Rows from block 11 of the encoder of a small image VQ-VAE, named by matrix and row number. Rows with one number belong to one channel. Each number is 128 + 24 x the weight over its row's rms, rounded and kept within 0 to 255. All counts start at 0. After the name is the row's rms in percent of the matrix's.
After each channel's rows are labels from the 100 images, of 14976, where the channel reaches its highest value: "top examples" is what is common among them. Only what is clearly more common there than usual is listed. The data: photos of plants and fungi (iNaturalist).
# convs0: first 3x3 conv (encoder.blocks.11.convs.0.weight, 96x96x3x3, each kernel summed), inputs 0-95
# convs1: second 3x3 conv (encoder.blocks.11.convs.1.weight, 96x96x3x3, transposed, each kernel summed), outputs 0-95

convs0.44 075 [135 140 108  91 132 164 140 116 120 110 108 129 162 128 121 116 141 142 119 139 143 117 129 128 117 164 161  89 149  76 143 106 155 152 157  54 176 145 199 127 111 146 107 122 143 111 134 171  92 123 129 130 134 140 126 127 135 152 120 119 170 103 104 128  96 114 125 166 102 138 128 116 134 134 170 137 121 149 154 163 107 128 125  94 139 146 138 112 132 187 161 106 127 145 133 161]
convs1.44 087 [140 125  96 152  88 143 135 166 121 165  97 136 111 120 118 137 164 119 146 139  91 119 124 161 144 125 143 117 100 132 155 119 124 123  86 145 148 110 132 102 154 123 145 147 128 155  67 173 118 125 182 135 150 121 136 116  87 134 148 160 120 148 123 140 170 129 162 145 127 177 118  80 127 123 112 101 145 142 127 156 125  87 148 118 128 160 109 148 145  68  98 104 117  93 135 100]
top examples: class: Liliopsida; order Asparagales; family: Asparagaceae

convs0.49 104 [135 152 132 107 142 156 123 127 117 163 153  67 145 143 116 136 101 153 142 150 132 140 149 120 124 132 213 140 118 127 120 127 158 177 129 133 107 137 155 114 169 136 160  98  90 137 163 106 126 101 141 114 120 125 110 118 134 127 122 167 154 114 104 139 131 137 120 115 142  49 148 113 124  71 111 119  97 120 130 126 112 110 175 127 123 166 113 133 117 160 130 170 105 123 136 130]
convs1.49 096 [142  73 103 132 108 138 126 120 137 130 107 168  99 134 162 120 144 146 139 168 130 118 103  95 145 156  91 130 107 104 141 113 115 155 129 141 155 132 134 121  97 134  88 170 127 124  91 111 128 135  99 120 143 149 140 107 128 113 144 125 101 164 104 129 139 125 123 168 111 156 155 207 104 179 122 131 115 158 163 170 138 121  70 141 109 106 134 115 125  90 129 119 106 105 101 139]
top examples: class: Liliopsida; order Asparagales; family: Asparagaceae

convs0.58 088 [ 94 129 137 121 191 162 111 109 137 138 119 130 148 127 162 115 128 100 126 134 129 146 138 110 162 123 171 113  98 118 131 167 144 113 124 115 181 109 130 136 123 115 180 125 102 119 137 100 142 131 136 170 144  99  90 134 102 107 140 123 163 166 121  79 113 170 142 143 152 156 156 116 131 160 132 104 165 164 105 137 123 113 107 166 108 106 160 128 146 102  95 169 106 168 133 125]
convs1.58 062 [109 124 144 106 129 124 121 113 108 103 164 152 153 117 141 150 126 131 145  96 148 153 106 125 121 128 103 121 130 135  85 112 157 136 127 130 104 107 112 107 101 105  53 133 157 107 138  92 158 134  78 110 126 144 128 102 147 108 105 135 108 113 102 139 125 146 166 106 111  71 116 153  96 109 117 162  88 121 119 141 101  74 104  78  87 113 118 136 113 147 143 138 102 136 179 131]
top examples: class Liliopsida

convs0.16 087 [ 93 115 129 122 111 178 134 157 110 175 123 134 125 102 163 122  72  99  98 122 123 112 115 125 133 168 126 119 110  98 134 110 115 138 140  99 185 144 141 132 185 123 103 107  87 105 156 126 157 173 138  93 130 143 137 110 104 103 129 125 123 161 144 122 113 166  87 124 136 167 145 149 123 117  67 140 156 164 144 114 124 110 146 139 121 103 145 116 137 101 149 141 157 111 108 138]
convs1.16 086 [146 131 113 132 118  97 142 154 120 109 116  81 123 174 147 116 131 147 126  91 141 151 181 112 140 105 102 151  88 184 139 158 151 132 124 118 125 110 117 105 132  79 142 167 157 123 115 160 156 145 153 113 125 130  99 137 142 154  95 121 124 138 136 134 121 122 160 147 162 168 112 101 135 108 172 114 106 148  96 111 129 124  91 110 119 132  54 157 124 104 137 101 120 125 130  86]
top examples: class Liliopsida

convs0.84 123 [132 137 150  95 109  99 113 158 119 144 134 156 122 107 110 125 132 105 158 144 179 125 143 110 121 167 125 135 124 151 115 146 131  89 118 107 146 145 146  84 114 168 162 126 160 109 161 162 121  90 148 130 125 150 155 129  72 112 104  59 136 126 167 121 108 142 112 147 115 100 124 128 103 148  68 100 128 113 150 145 112 131 123 112 147 107 151 133 173  89 115 111 125 143  83 134]
convs1.84 116 [149 146 121 171 130 160 146 154 116 114 127 107 134  98 153 142 112 125 128 129 118 155 179 168 143  96 140 118 115 166  91  90 161 118 105 132 101 116 120 148 141 103 107  79 134 128  91 133 156 120 173 139 128 138 139 110 118 166 130 171 107 100 140 132 110 135 152 106 131 180 138  78 164  92 150 110 127  97 132 112 142 139 173 112 121 156  83 156 136 130 154 118 109 115 154 101]
top examples: class: Liliopsida; order Asparagales; family: Asparagaceae

convs0.80 115 [ 94 142 134 125 148 137 133 143 115  88 144 111 122 140 115 140 154 144 124  75 103  95 124 141 107 125 172 127 157 121 107 109 114 148 109 202 124 127 106 172 147 115  71  91 155 152 121 139 113 170 119 145 124 131 137 146 121 104 160 135 146 135  92 126 101 142 126 107 135 128  98 116 190  93 157 122 154 148 108 149 136 151 110 146 107 143 124 102 103 183 138 161  95 118 129 123]
convs1.80 125 [132 110 145 120  97 151 108  83 128 162 103 146 170 153 137 147 146 158 120 148 143 148 122 129 169 129 101 104 114 123 122 152 151 143 137 123 133 126 126 126 134 136 175 202 126 117 126  91 152 138  64 113 123 148 115 115 132 123  84 115 119 140 142 142 167 130 123 149 116 113 123 206 118 132 127 114 105 123 154 133 109 110 176 124 123  90 151 133 148 160  95 126 141 144 149  79]
top examples: class Liliopsida

convs0.71 074 [ 92 147 155 132  92 143  87 143 106 158 127  99 126 165 148 176 145  86 124 112 160 156 153 157 148 103 102 124 146 141 134 133 141 130 167 114 132 133 137 111 170 132 159  72 121 108 117 125 103 156 110 163 125 165 154 126 114 152 151 134 117 117 150 184 105 112  89 140 144 138 154 118 133 135  93 138 132 154 136 111 116 125  79 127 109 157  87 154 144 121 147 154 113 109 165 159]
convs1.71 070 [135 145  92 145 152  95 160 160 124 131 145 166 107 144 127 158 110 169 128 124 144  88 115 124 121 125 124 132 162 133 124 117 126 136 158 115 202 116 164 148 134  98  45 132 155 111 126 118 141 109 146 130 138 103 122 135 141 105 141 123 173 135 103 158 135 137 164 137 166 132 164 110  93  91 185 131 117 150 143 140 127 144 119 148 137 128 114 120 117  73 125 108 138 138  99 141]
top examples: class: Liliopsida; order Asparagales; family: Asparagaceae