A small image VQ-VAE, trained from scratch: encoder widths [48, 64, 96], batches of 64.
Rows from block 11 of the encoder of a small image VQ-VAE, named by matrix and row number. Rows with one number belong to one channel. Each number is 128 + 32 x the weight over its row's rms, rounded and kept within 0 to 255. All counts start at 0. Numbers have three digits each.
After each channel's rows are labels from the 100 images, of 14976, where the channel reaches its highest value: "responds to" is what is common among them; "patch colour" is the nearest of a few named colours to the mean colour under the peak. Only what is clearly more common there than usual is listed. The data: photos of plants and fungi (iNaturalist).
# convs0: first 3x3 conv (encoder.blocks.11.convs.0.weight, 96x96x3x3, each kernel summed), inputs 0-95
# convs1: second 3x3 conv (encoder.blocks.11.convs.1.weight, 96x96x3x3, transposed, each kernel summed), outputs 0-95

convs0.64:111099109143150143151145109105062188119195156116107133121132145118089111219120123128088124126138158087125082155099136192134141208180094074146152110141118119107116115092113086116074148158091122175132119154155145211111130168123066101120185082143089107125128074123159119131100148121114090100
convs1.64:098151156086119100106133137132144086149046118119101093146076185134159130095112136136093150137110161127092132113111071101125087069065116104123149101136140151152134126116142110152167089103172135052130128084098124026092092112110128140124032156118132068132122169101139126108094097146156114170
responds to: class Liliopsida
patch colour: cyan

convs0.4:112126112173123110097183153140150155101125109160196070123160162103131058099134147078127141108133127098121129117177120127167166067172087133142141145135135132125158145110112053172089101198097113080101131172139152203124141160122157145135149192071118156137145106122160156186129173109094161170
convs1.4:135134126125147126116104118070139089110130181150128146070068138138154144118125100101094142126100152125131105105135085152088105145090180110160105149166104144091160113096176132094169146074108109138094151131137061076116099102207174080113065054152136108114093112073102100184121154111188110088
responds to: class: Liliopsida; order Asparagales; family: Asparagaceae
patch colour: cyan; white

convs0.6:147126108140207100104132163154135128140105108170154150120190125151109135081163102112099083136114127097169088128134075120061150099105111171148069148126135126130122122122143147117161146117106127079119122129103073139173145151191135140099038209111141140105095162163128128196082181134175151182
convs1.6:162119122081088132111127115108122138130147187141183124152106120081100191163190164149129146119172111154134128163118167107138163136151094126104119116062080137073155195142079093162042113153129134148123094138130163116092124163053144094148187142148104152121092086136095099204149094109121119146
responds to: class Liliopsida
patch colour: cyan

convs0.25:105145113163184112124112121121215150142172135022124161087091143130126190087094078104128092122160117091117109176118128112107096143101165126151113158146143123127092115118151097108190095172114062138103162133170192164135096158197135159139167056125116116132108126154127108137122145123154149173
convs1.25:187081129076118155106124141126109144099073112117163146179142116141153070183095134165171187108108137169140189125144126149211110108155084080120107133092109121119155140115106129147045153138141151068177090115160049126084154161065104132157156143110138149118124096166142108153094120124096130128
responds to: class Liliopsida
patch colour: cyan; white

convs0.51:132137220117116132148141129184118149137141125089143157184202146124127095127123143119151163115158146083166127180200113100164154175102197118158160112119127099129133070133144066142122134158096148132086077139132104166142090118076068133181162133101119123146142109130085126055082138138102129076
convs1.51:141150077152142099117145109018145122154104101178086115092082081127139174132143135091095200092095181113155164085117119109117113102117110120133112082175093132106177162096074198123142077141125105112117130106127119068112119082152141081132080135125088102123118121136163102102198115086123140135
responds to: class: Liliopsida; order Asparagales; family: Asparagaceae
patch colour: cyan; white

convs0.85:130129167103166108153130085112147172121088128108129201119120138109125112135196102131062189134141156107147079207132183058139141158109201075141171125096144097134160134142142162046148172139175114146140142160130136162112139175142124167130163155096138128095202117145109100108129091128157121138
convs1.85:192131117160094125139156108142124117111143156126124135148147136067120177132126141158172147105115119104163145118116107066136096174149082120150098120084194110046069162214124073070090109122115113111166133122177069096141119104102106135097107081154139154131142154071190083168114101158135105118
responds to: class: Liliopsida; order Asparagales; family: Asparagaceae
patch colour: cyan; white

convs0.59:126108149111100156116139152121168099175143089118188116171121152116137096093158187161116144084112150161140174132132178059193141138092150152145123130130127138157154134094115151156198129100084195129164129133145085139133147098058152149194151072127092202134139140110057118164114129076127148105
convs1.59:142126134153165154115135083119111161120158143139076175111158164109091136098141157099153088100137132120146119088139152141071088106162195126158151132194140107136115154152138145128166176136093111146106148129145187112154123126182161092141158125127174019123121139159128170047213188152108135121
responds to: class Liliopsida
patch colour: cyan; white

convs0.24:135191145116148086135152147081135169119136200078130190142109132113116127176149106119105170167072168069167086226147189089114097119149139111139183081140159145148106149043106112138154119142176091131117126132124129185101169130133107159139160124154140120127095140126156106161083098088134126129
convs1.24:187133138137109150105126087171101098190140091141120114123182138070158142168164179144127139067130116126138148032109095054153087174083120142115162095145170149128128155159130112147134127134115098148090082094129150078066104118084123103105092068095136138055082167148140159135141120123105122117
responds to: class: Liliopsida; order Asparagales; family: Asparagaceae
patch colour: cyan; white

convs0.69:128163142113201142101169110121100147084149161159087199114139131117164131131155144148162143126136135112147076158161190130124053139140156075177126176156116101099089107088162097096122145169097160111119108157086126169169161174218161177126121102109095134140118078147110082160108136088155092108
convs1.69:101114102100132136141147137142142131125113114116138079166116097112094131161132116139056103162146098115098091157115090116165134157141079112155121123110164140095123177181090153110077070147155108118148101144119173070072070107055123130174126111088027103118124147127173093077085069099085158137
responds to: class: Liliopsida; order Asparagales; family: Asparagaceae
patch colour: cyan; white

convs0.14:143168091107152117080175154065106136079071152094131126110101139173090098122181153103109192152142201112136199164133137112195142149160123113124124095162127157132120144059077138127199125124129166106139127142138112139127168180072118138183100114142108132143124117117151165112096115084103171193
convs1.14:172146100174125133122112103209058156166130145161136161122166132062115157141139180107169086075106117140144097169160168135067131125095131158154116129113126105110103165138166095137111147113076118100089131143133145169181127132176163081064117091139155109090132119180081090146167173146131100064
responds to: class: Liliopsida; order Asparagales; family: Asparagaceae
patch colour: cyan

convs0.28:128145154124140116120118113074074096116145141146200140162116133135038107141093179120118139138158134172084155154084063106070130158176123095181132112123162144133149083168091092063109173141151113139094158139152086144139165134139154089148092203083134107150096141135142134045108143109131136167
convs1.28:092128130101068144117096164148158101171077084122092079116120093136168119113099115141104163099104141105118168083078121141213135149049104175098115117109122143102162118118141132147102091082178157065121114092130126093098128102049089134149116103129101127130149140137125098196100070075089095145
responds to: class: Liliopsida; order Asparagales; family: Asparagaceae
patch colour: cyan; white

convs0.43:146151113139104146097129138157092129118069124111103093160119108110129133112137122115103150086136095091116131223186122094089168092108191101109188076173193108139151164177131098110089146095146122136121150164075127084128156117082174148155147153117173137146114167171129107152065108150164046130
convs1.43:117133140141110143145104119116216136135137073136142129144108132216171123159066154147106155115107136149101160087099122169176094183158141153135122186090094138086188102094116128095145133160170170157130162138142168125167159071127048102087091135128115138087143103084162149114126170076096153108
responds to: class: Liliopsida; order Asparagales; family: Asparagaceae
patch colour: cyan; white

convs0.91:091180155127172105137127094097110135096173175119081142149148120128143167158182147156132122173131194139158101191172148104083108118107084042183086120151137122184107113117108110051162144114131065181062113121164147111131149145159124143111134121080107105104102084141140105111102158105133169160
convs1.91:185094132128102155135174135132124150160068144120119109124137084093070065188108112146129131108101114162108144112078138162165108138160118157113098148124127131099126084101089150113051111087122164108141083134141035122137055097074100111103120137152129070125121178087170100141127078098074097096
responds to: class: Liliopsida; order Asparagales; family: Asparagaceae
patch colour: cyan

convs0.76:129130155119136159133118096136114155134101204091156094120117113175108153114181091135104083154127141130221043120130129044120132135124095128153151099100181106142141111153093099053123131092171076117130148154187093103126056162135125113112133125130098130144100097200123114124118119138124135205
convs1.76:132152089147114091170145110098127116114110111117154090156153110091111143137091131117110166091092129121083113146137136091110097123092135143078168109130179118113125169107111111133153125145125132115111153110135255179068141097135150152144120122095118151112108231088129115140136093089074143115
responds to: class: Liliopsida; order Asparagales; family: Asparagaceae
patch colour: cyan; white

convs0.65:172144200126108115155099114133129156137084099078119124118095107136128168198206182106152099136119123143147114137159172142114091103142100163188107130089104136157110085139159122050097178109109086121112108145103148102152048141200076158081105118154113154122167055141139142114139148122158118139
convs1.65:089087140112108117147162144118152124126099159050171100139152122059059088145157062151138090070159086174115099146144130085134143162185111162118122079099153135129142141119077097143112130153166107166103122127078161118133092138130136195127170120122168131160114152164142128133024083107110099136
responds to: class Liliopsida
patch colour: cyan

convs0.46:207108171112063140150077126162166199111172111147189122117141151103162096164136129128117144088144131115169137167153095098158147143150112119132158167137164070149133119165121133078204116179075045091111166172147071131138137169100134133147101109142131138183114092150142111115119158145086132151
convs1.46:117142125143143115136098083085154103134116128132069138102090095118114181109105090099124076118134136111091190131112101111049149129109116153126045087115052156144132153077140120190104125077101163186116129104082137106160127123147175102108113133182095153096102130059098111109147123103172082075
responds to: class: Liliopsida; order Asparagales; family: Asparagaceae
patch colour: cyan; white

convs0.34:145132108142124113140131134117130135160124104105206159148160122130050131051130146134171135071172101129159127179110067072110131141136207078163153125194130133142140125110174078109139134182125103170067188169172129152146196120139145114113138169102135120155114108124139091186106156145097124134
convs1.34:118092089106109130136114133145139083084108114127104120148050122132139097111129128134107121165102128138150145115114134181113098109137051119146122046090154139128106081149048147166085090073136160115127121109129050085054077107127104153147109082151112103103144109101130070184110065123125076140
responds to: class: Liliopsida; order Asparagales; family: Asparagaceae
patch colour: cyan; white

convs0.68:175154146135130159163200147147099150131155140032117164154145148150104174135136154120105091111123070098141103142171114199150092140045160123187099120129152065121108091126097127097117133113106108110115093092159151133148041150134126134129138082113131097140082140136128059162114095136128093183
convs1.68:173096128098091160117092098110104148140115118161159112153158100115121107154168141152115095108137153145100102104105202124095118109184074188121107057162131151167143079087048159116122082171128117144097117157057130111125121114097090165125089169133098193081135118100186127080170116112098095118
responds to: class: Liliopsida; order Asparagales; family: Asparagaceae
patch colour: cyan; white

convs0.38:164159142094159105165098156023131144117136216162106151118131137108168176144107132135153125118138111076068156182126135179130116072094079092153094141192131100152118113101173106173198147103109185129165156106091155135099124144132146125138139133142134120127142148110114088124090107121182195139
convs1.38:132085086108137166073128123142133137109171101156124134129098132108104124128169173156125103117125128147145119116157098126099121230171083101138131099161109133063093154180078137093052142138129090107136065125144007111195103158110113105114109103086148099130171109161132157098137152144118146135
responds to: class Liliopsida
patch colour: cyan; white

convs0.7:112132192123119167140126149156092185076108119111108096129080113175099114134188111118113169110119179065158136137185209089141181113177186087099177088124173149141116152135115125148105163155164115118139099158124161179143146149056128152150141129101117146165189100123112175103171150131128096149
convs1.7:160156144166113147114163119139152091210092137129121186145118168130175166115090118116141147143108137103085149104113119150143077133065167183158173133083141087175148101178112158113147141118143148067115196101081099127073116092191113081113125164113180134059096130112147115091091091148102126134
responds to: class: Liliopsida; order Asparagales; family: Asparagaceae
patch colour: cyan; white

convs0.39:156120176119148076176177093141164142087092148064119093141129090127141118121211089176120148118123104106178118111149193064122143128116174124144195074059200122128142139168107153129100114148148114116102089148129126108130053139103082146119107125166125145121183111145128136109133109156120059131
convs1.39:121126155155146138154171143150094100155109131098106107132170074136168112149088143128126184114111116109106150100109110140192079178067135155129201119106180163131124143116112144146194161099130109118126170115110214181035149096127104154119121121092143099083101167052143091126137121097082137120
responds to: class: Liliopsida; order Asparagales; family: Asparagaceae
patch colour: cyan; white

convs0.42:119109102162105131157162163115163130142141139112187061159186169101122167173116158090087191113122157088135121143130086139134127153140144138165131159169176108102138114159050141146152092191125075066106169154173099104131152190126124129091122176088117100134084092141167085158139170106132128180
convs1.42:119110124079125103125120130125083129113142120127085161080080119153072079091137092105118121073131122142095123122099086148125125084122128183103089088135065135109136067108149098137129158039136143205108158086144138158066128068150167107132063101169137148111111142089069116144178122123184107118
responds to: class: Liliopsida; order Asparagales; family: Asparagaceae
patch colour: cyan

convs0.21:111122148124130111112095110099183097134128127133145099121119159110148154085173101133128164122110173092059198127111098107239102125114133143104114109209123135159110102098121161163200151115095104129181130108167114083108147149105103106149148152130093116156101134158149064168107138060116198156
convs1.21:148130129130181086123087107108138136155181069172117150143125126135084164104182130132165086130131098136176090125130113111072156120206091126153089147102088097095133110137131058048152145161130141138107142150142131174169167123173158069134136123185123091193144105126131149180195161134157114097
responds to: class: Liliopsida; order Asparagales; family: Asparagaceae
patch colour: cyan

convs0.12:107122167115093140176140137051138146137093143162177140117168110165153117094160156123118117161148169081154167209116075103150148063164139152125159109119125158124135118095175119151190157144125151128128193097158083146119155166073113155158113158131088175150152078153163143138123165109105201183
convs1.12:136139100090157084086054066144092111163124109140107110125083194071075189101153134109106076128155090110181107120159178111087129176107115128148096098126090088163103175135097166145090125091130116124130092127119110101121120128130155095126084071128110111152096154123050059171119149120139100153
responds to: class: Liliopsida; order Asparagales; family: Asparagaceae
patch colour: cyan; white

convs0.79:149110143088136100137204118161168114107103157106122118147170187133152114096175081142111152087118130070139077127127204064094138132123194121120201104040165132125135134132115159156088097140164108116128071163136109146114104155081106152117182118155147124094133152165128152122094130175087082155
convs1.79:145142119148084141144127104131102111142139075151152108143150115160167135135097137115074182126125160097112135126068144132150086143067148144115167126154167162154138174084123144130173097153098124161109145111122229128072096072153086142134099112122078080117117169026172138092178098103094145162
responds to: class: Liliopsida; order Asparagales; family: Asparagaceae
patch colour: cyan; white

convs0.22:122139087126130124073095129149164151144132153178070163106093160103135166140129139129127103104151167164078154152158120075152066162150143138134127104220171091121144096146091115085209136150052106118161219113142157124078131099149135126144098079098113139109114116136143097142082166137158168139
convs1.22:100127145124119122115087134145121157139106107082146143123119112112074137168080073139111094144193075136177169121106097129138170084178109124128066140069098100127154116106153130124076103109103139156135096132140054159225150158083157109144161163130096049107129110169092122054134124127136153105
responds to: class Liliopsida
patch colour: cyan

convs0.70:171113131092134126189095094062148111118101120107138137131109120109143184147196131103090137114117139122094180137151148109159073140121131095179196068186151058119145073130128104166178136164137089106150121171120121062112146102106144128146145127111170114144108133155145062080086155150135148205
convs1.70:169127108100097109101119125169151151119148127122074114082160135103138124129137124131138030125134097129140136134090108134121149179198104145093110182129039126192142109110141126122114129058106092189078100152123132097154127148084095081146205130121104180127140108152108167187114156118146106066
responds to: class Liliopsida
patch colour: cyan; white

convs0.54:145157156141157112110155072117146178122112123117111110158176191071118159121196109120111171143132134078147143101123153118152152110111107124223135169082170151092104097106064133169131090160140067107156103127155089135156077197102080159080104112129146135119150097062146148112115138162169131157
convs1.54:130127109136145118168097145096128101073116150132134069144133107096110136100111124094150094036132105140108067118156139095055137117101156124095102063135171133116124135089168110112169130125078121125076122113076206140089149095136171153097145163167166162131068169133101118056174116085124116167
responds to: class: Liliopsida; order Asparagales; family: Asparagaceae
patch colour: cyan; white

convs0.36:104119125145142074111126124115129073091118129105225150137087112142097116088155176109151134135063092126123191181120092136119144089141150144084154098149123219125117133168161132164136133143139137124106148150165099103098202108152088112168102199128133165125124120115140066206133180107102125124
convs1.36:110102124107114139092083130160100132191111131105130135148108134137087138141102089115116116098114133157161100084152101142131117174168102107153072148104083085089147160121089096072129134156118160088160124159084124108240135170134127101109207109091124183103100098162099117225093131115118156100
responds to: class Liliopsida
patch colour: cyan

convs0.30:093163109113135125105095088139130142140127131082116149185150161081105175091118160141144095132096145161183103199178133082114135171121122091132109137192192051187157102096144091082163142131115122135104167121141160073168141140170086094139146099097109135090135167137141079137084098109100154190
convs1.30:200092099115106124088175086129107133089094070130120149089170118123124129149084166163121103108163079157042151122103138184137154089139083156123162146091155173156096119090108160172088108060144141101118105155151094168083095118136118151158201121152175167152161103169139118094136119095135111153
responds to: class: Liliopsida; order Asparagales; family: Asparagaceae
patch colour: cyan; white

convs0.56:157084072133150138119107113153120126097173168149140116112063097141113175115159134116146062132151124126190071177145073132121167147114106158111128127170140123146086093144175068122102144177131122161105123086201200137141186143161142099113146123172105138147089103153138084111179183124062108119
convs1.56:131102174145109122108155136091165079171087107117190129113077169152114099136110106110078142132080126164102141069096125156133091096127154073104098090147073125046140191127104145145132138115111136080147141142081008106142150146118133092148136177111136109149107137108077157101090105111140142087
responds to: class: Liliopsida; order Asparagales; family: Asparagaceae
patch colour: cyan; white

convs0.5:161116155121120130141141139046189111164116139151064136130127114123173136116141149141114161093119172122096234166156132118184110099105097166134164116218167126106116111085094116127194143072108128108171137114145103119120163129108121096149129099167112122167074184110130132161092125118117153200
convs1.5:149129117114145142112105159151096153142194101167158127124149095124067128126199156099137066107138107118141095112136123131060138137181090159137051128175089092132120132138147051103126134142101097192107084166117120109201110165116160066113135126112112140124144087172096157122165206150117127087
responds to: class Liliopsida
patch colour: cyan; white

convs0.87:215081179127125097108137126155115159141109086150094124164184144095075127129134164105105108130079105147111126111140084071097173232150100137098159074095144106111129123132112087085120161145135112119154203189188124133147073156089166100156128126081117122140133122135117112103122169146112080129
convs1.87:089158089133145139120139115097125079117081109113080092124068133173126145094096126128100189124134169094083147119125131189158090035085128113127071157159140169102135139077108170183134137090139139113123098101090074200148166119155129132115135110125096085108093174082111076145178098101130155147
responds to: class Liliopsida
patch colour: cyan; white

convs0.15:112093182115107146172191149147157125110121093108156116132093087242078133091134073135081184175134125091160138149130117177172150064086125120138167147141101162081095142107101112115095103128182155109142120091145133134183107127136096130140102165173088086161137167117126166138126155121092101174
convs1.15:149146080131148131128074130112116111193170140115161162138173181065112151140096127140146183101136118132100127164129073122141089165135147126119128080138198092080147136179102118124090158139088143132116116113138180137048138100161163126106097067106198102137136104171154106196162112198120102122
responds to: class: Liliopsida; order Asparagales; family: Asparagaceae
patch colour: cyan