From a checkpoint of a small image VQ-VAE.
Training: soap at rate 0.0043, 10800 steps, batches of 64.
Data: trained on photos of plants and fungi (iNaturalist), 90422 training examples, 7.6 epochs.
Rows from block 11 of the encoder of a small image VQ-VAE, named by matrix and row number. Rows with one number belong to one channel. Each number is 128 + 24 x the weight over its row's rms, rounded and kept within 0 to 255. All counts start at 0. After the name is the row's rms in percent of the matrix's.
After each channel's rows are labels from the 100 images, of 14976, where the channel reaches its highest value: "peak at" is the part of the image that holds the peak. Only what is clearly more common there than usual is listed. The data: photos of plants and fungi (iNaturalist). In brackets: how many of the 100, against the usual share in percent.
# convs0: first 3x3 conv (encoder.blocks.11.convs.0.weight, 96x96x3x3, each kernel summed), inputs 0-95
# convs1: second 3x3 conv (encoder.blocks.11.convs.1.weight, 96x96x3x3, transposed, each kernel summed), outputs 0-95

convs0.33 081 [174 107 136 131 148 109 144 122 123 120 120 153 103 141 130 115 116 124 146  82 131 100 142 118 151 159  95 100 127 134  98 157 122 142 101 117 130 166 153 117 124 109 209 166 155 111 139 157 135 128 143 103 116 141 138 165 131 127 132 109 132 128 127 113 146 105 101 199 125  96 153 128 105 174  89 121 157 186 145 125 130 138 130 148 105 102 155 166 142 101  99 130  99 101 126 123]
convs1.33 087 [138 161 154 142 129 103 141 152 134  98 145 120 108 123 121  89 155 121 166 115 131 172 146 161 146  89 136 131 100 154 138 125 130 103 129 138 125  89 159 111 159 140  72  94 134 131 130 131 154  82 148 145 151 172 151 105 125 144 131 131  92 140 160 136 125 152 141 100 142 203 123 105 137 104 154 115 122 117 104 175 154  97  92 125 155 139  98 131 113  81 128 147 127 116 121 109]
peak at: top centre (89 vs 9.4)

convs0.62 091 [131 113 125 123 119 130 107  64 138 142 101 146 141 104 129 146 119 130 122  68 152 100 134 138 171 173 108 133 123 117  98 145 140 112 172 115 124 146 146 122 105 112 130 161 142  86 112 125 140 162 152  86 164 152 152 147 124 122 102 109 126 101 109 138 131 103 108 177  96 119  97  73 125 107 124 155 152 128 134 133 118  97 201 117 166 142 141 159 106 131 109 121 128 138 108 127]
convs1.62 124 [118 162 134 128 140 122 137 133 145 164 158 116 160 128 117  44 123 118 163 103 143 146 147 163 138 103  79 146 111 133 158 149 122 141 126 148 152 130 126 132 190 131 121 108 143 137 139 116 148  69 150 146 148 169 109 132  97 169 141  97 134 142 141 130 123 132 140 128 130 154  92 163 148 133 132  98 161 152 125 140 125 132  60 116 144 136 118 140 147 106 116 132 165 116 144  90]
peak at: middle right (26 vs 9.4)

convs0.78 099 [138 145 137 126 108 132 106 105 101 115 151 125 128 119 139 158 130  94 140 113 101 155 170 127 136 119 156 164 143 109 126 124 135 110  98 174 128 140 147 158 150  78 130 102  69 156 160 132 135 178 127 137 146  94 123 111 136 146 109 186 107  98  95 113 126 165 143  95 101  86 131  99 153 143 151 116 131 130 107 146 150 104 126 133 141 172 131 144 110 175 103 110  91 138 149 158]
convs1.78 114 [134 118  96 112 148 136 108  86 124 108 155 137 144 156 122 167 126 141 126 152 138  89  82 145  96 164 138 123 174  96 104 145 121 141 136 132 127 121 102 124  89 152 110 215 128 116 131 105  93 136  80 115 104 105 120 135 142 101 120  92 157 135 105 132 130 117  96 142 129 139  88 204 113 143  91 158 108 134 143 137 136 133 154 135 144 112 137 104 147 113 129 145 145 144 123 135]
peak at: top centre (94 vs 9.4)

convs0.77 089 [112 130 131 117  99 116 163 151 140 153 153 106 138 142 133 176  98  89 114 136 170 105 190 195 144 137 115 119 119 115 121 109 121 124 154 127  99 121 139 101 168  82 137  94 149 129 149  90 135 145 159  90 144 131 144 111 117 128 110 148 150 135 103 114 119 138 124 134  55 147 116 129 112 118 133 114 129 124 186  71 145 128 129 117 128 135 130 138 101 154 113 144 141 165 144 135]
convs1.77 092 [154 113 123 121 138  86 121 133  89 118 122 132  82 162 145 142 132 120 100 162  94 127 107 116 146 138 153 124 144  93 153 157 125 127 125 122 153 146 163 114  94 173 125 171 110 141 127 123  99 169 110 159 166  85 114 140 144 127 130 144  73 142  97  82 155  97 120 170 157  85 144 135 143 155  90 123 133 137 120 165 124 120  98 165 136 108 117 123 128 115 159 133 158  99 107 123]
peak at: top right (46 vs 14.1)

convs0.2 082 [164 156 123 135 141 113 135 125 155 166 168 131 124 116 161 158 120  85 108  98 105 172 154 147 138 157 116 144 109 146 107 121 134  89 135 131 125 140 152 175 138  91 135 134  77 145 132 130 160 142 162 143 116 113 176 134  75 165 145 114 137 105 134  77 140 141 108 153  81 114 118 131  83 125  97 151 121 119 133 126 147 165 132 126 132 172 125 142 180 145 125 125 127 109 130 150]
convs1.2 085 [162 138 145 129 159 135 121 145 122 142 106 144 131 180 123 129 139 151 150 203 171 115 112 149 122 146 143 131 154  97 154 128 112 144 134 137 147 151 163  84 115 155 121 137 162 123 121 133 131 150 111 117 140  93 109 143 160  95 113 166 158 154 122 115  96 109 124 152 137 112 169 151 181 170 132 121 109 140 163 132 138 129 117 157 110 123 167 111 119  69 138 144 142  90 122  97]
peak at: top right (99 vs 14.1)

convs0.89 118 [120 136 103  89 105  86 110 107 123 137 146 138 107 126  97 157 163 106 149 144 134  88 170 137 130 127 132  90 119 100 129 156  92  83 139  99 126 144 136 121 109 148 139  85 136 130 166 103 181 122 137 129 126 145 149 135 129 114 157 128 122 137  83 117 129 115 145 148 137 103 104 135 133 167 173 151 120 115  45 176 110 150 161 130 143 115 111 141 117 168 158 133 149 136 141 130]
convs1.89 110 [126  84 161 152 126 146 114 143 127 143 100 137 127 139 146 159 120 130  86 139 124 131 102  87 131 148 104 118 125  85 101 122 115 141 119 162 111 133  68 125 111 122 110 140 137 134 119 114 113 138 122 107  75 124  61 117 192 129 101 185 143  66 116 111 137 139 117 102 157 131 109 126 120 154 128 149 100 122 127 103 135 146  84 130  91 132 159 115 120 107 155 155 122 136  93 120]
peak at: top right (93 vs 14.1)

convs0.94 091 [108 149 122 157 103 156 137 126 142 184 138 131 121 123 106 124 138  95 146  87 128 182 113 128 164  97  99 152 109  99 120 156 124 138 122 110 154 141 166 112 132  79 164 113 121 110 163 138 125 167 132  84 123 135 150 141 109 116 100 150  73 130 107 114 122 122 116 110 127 169 118 109  87  96 111 133 119 100 138  84 135  78 136 122 170 108 170 133 139 121 161 148 137 112 130 103]
convs1.94 084 [102  88  89  87 125 161 139 157 126 125 110 107 100 148 122 158 140 137 107 164 131 151 135  75 105 134 121 134 125 112 141 121 152 131 158 159 121 113 141 137 111 115  95 171 125 124 119 158 146 187 140 143 141  82 114 112 115 132 118 138 119 108 142 150 151 136 137 161 116  87 163 122  77 109 115 132 126 132 117 132 111 168  66 145 101 147 140 125 134 112  93  97 158 119 136 188]
peak at: middle right (28 vs 9.4)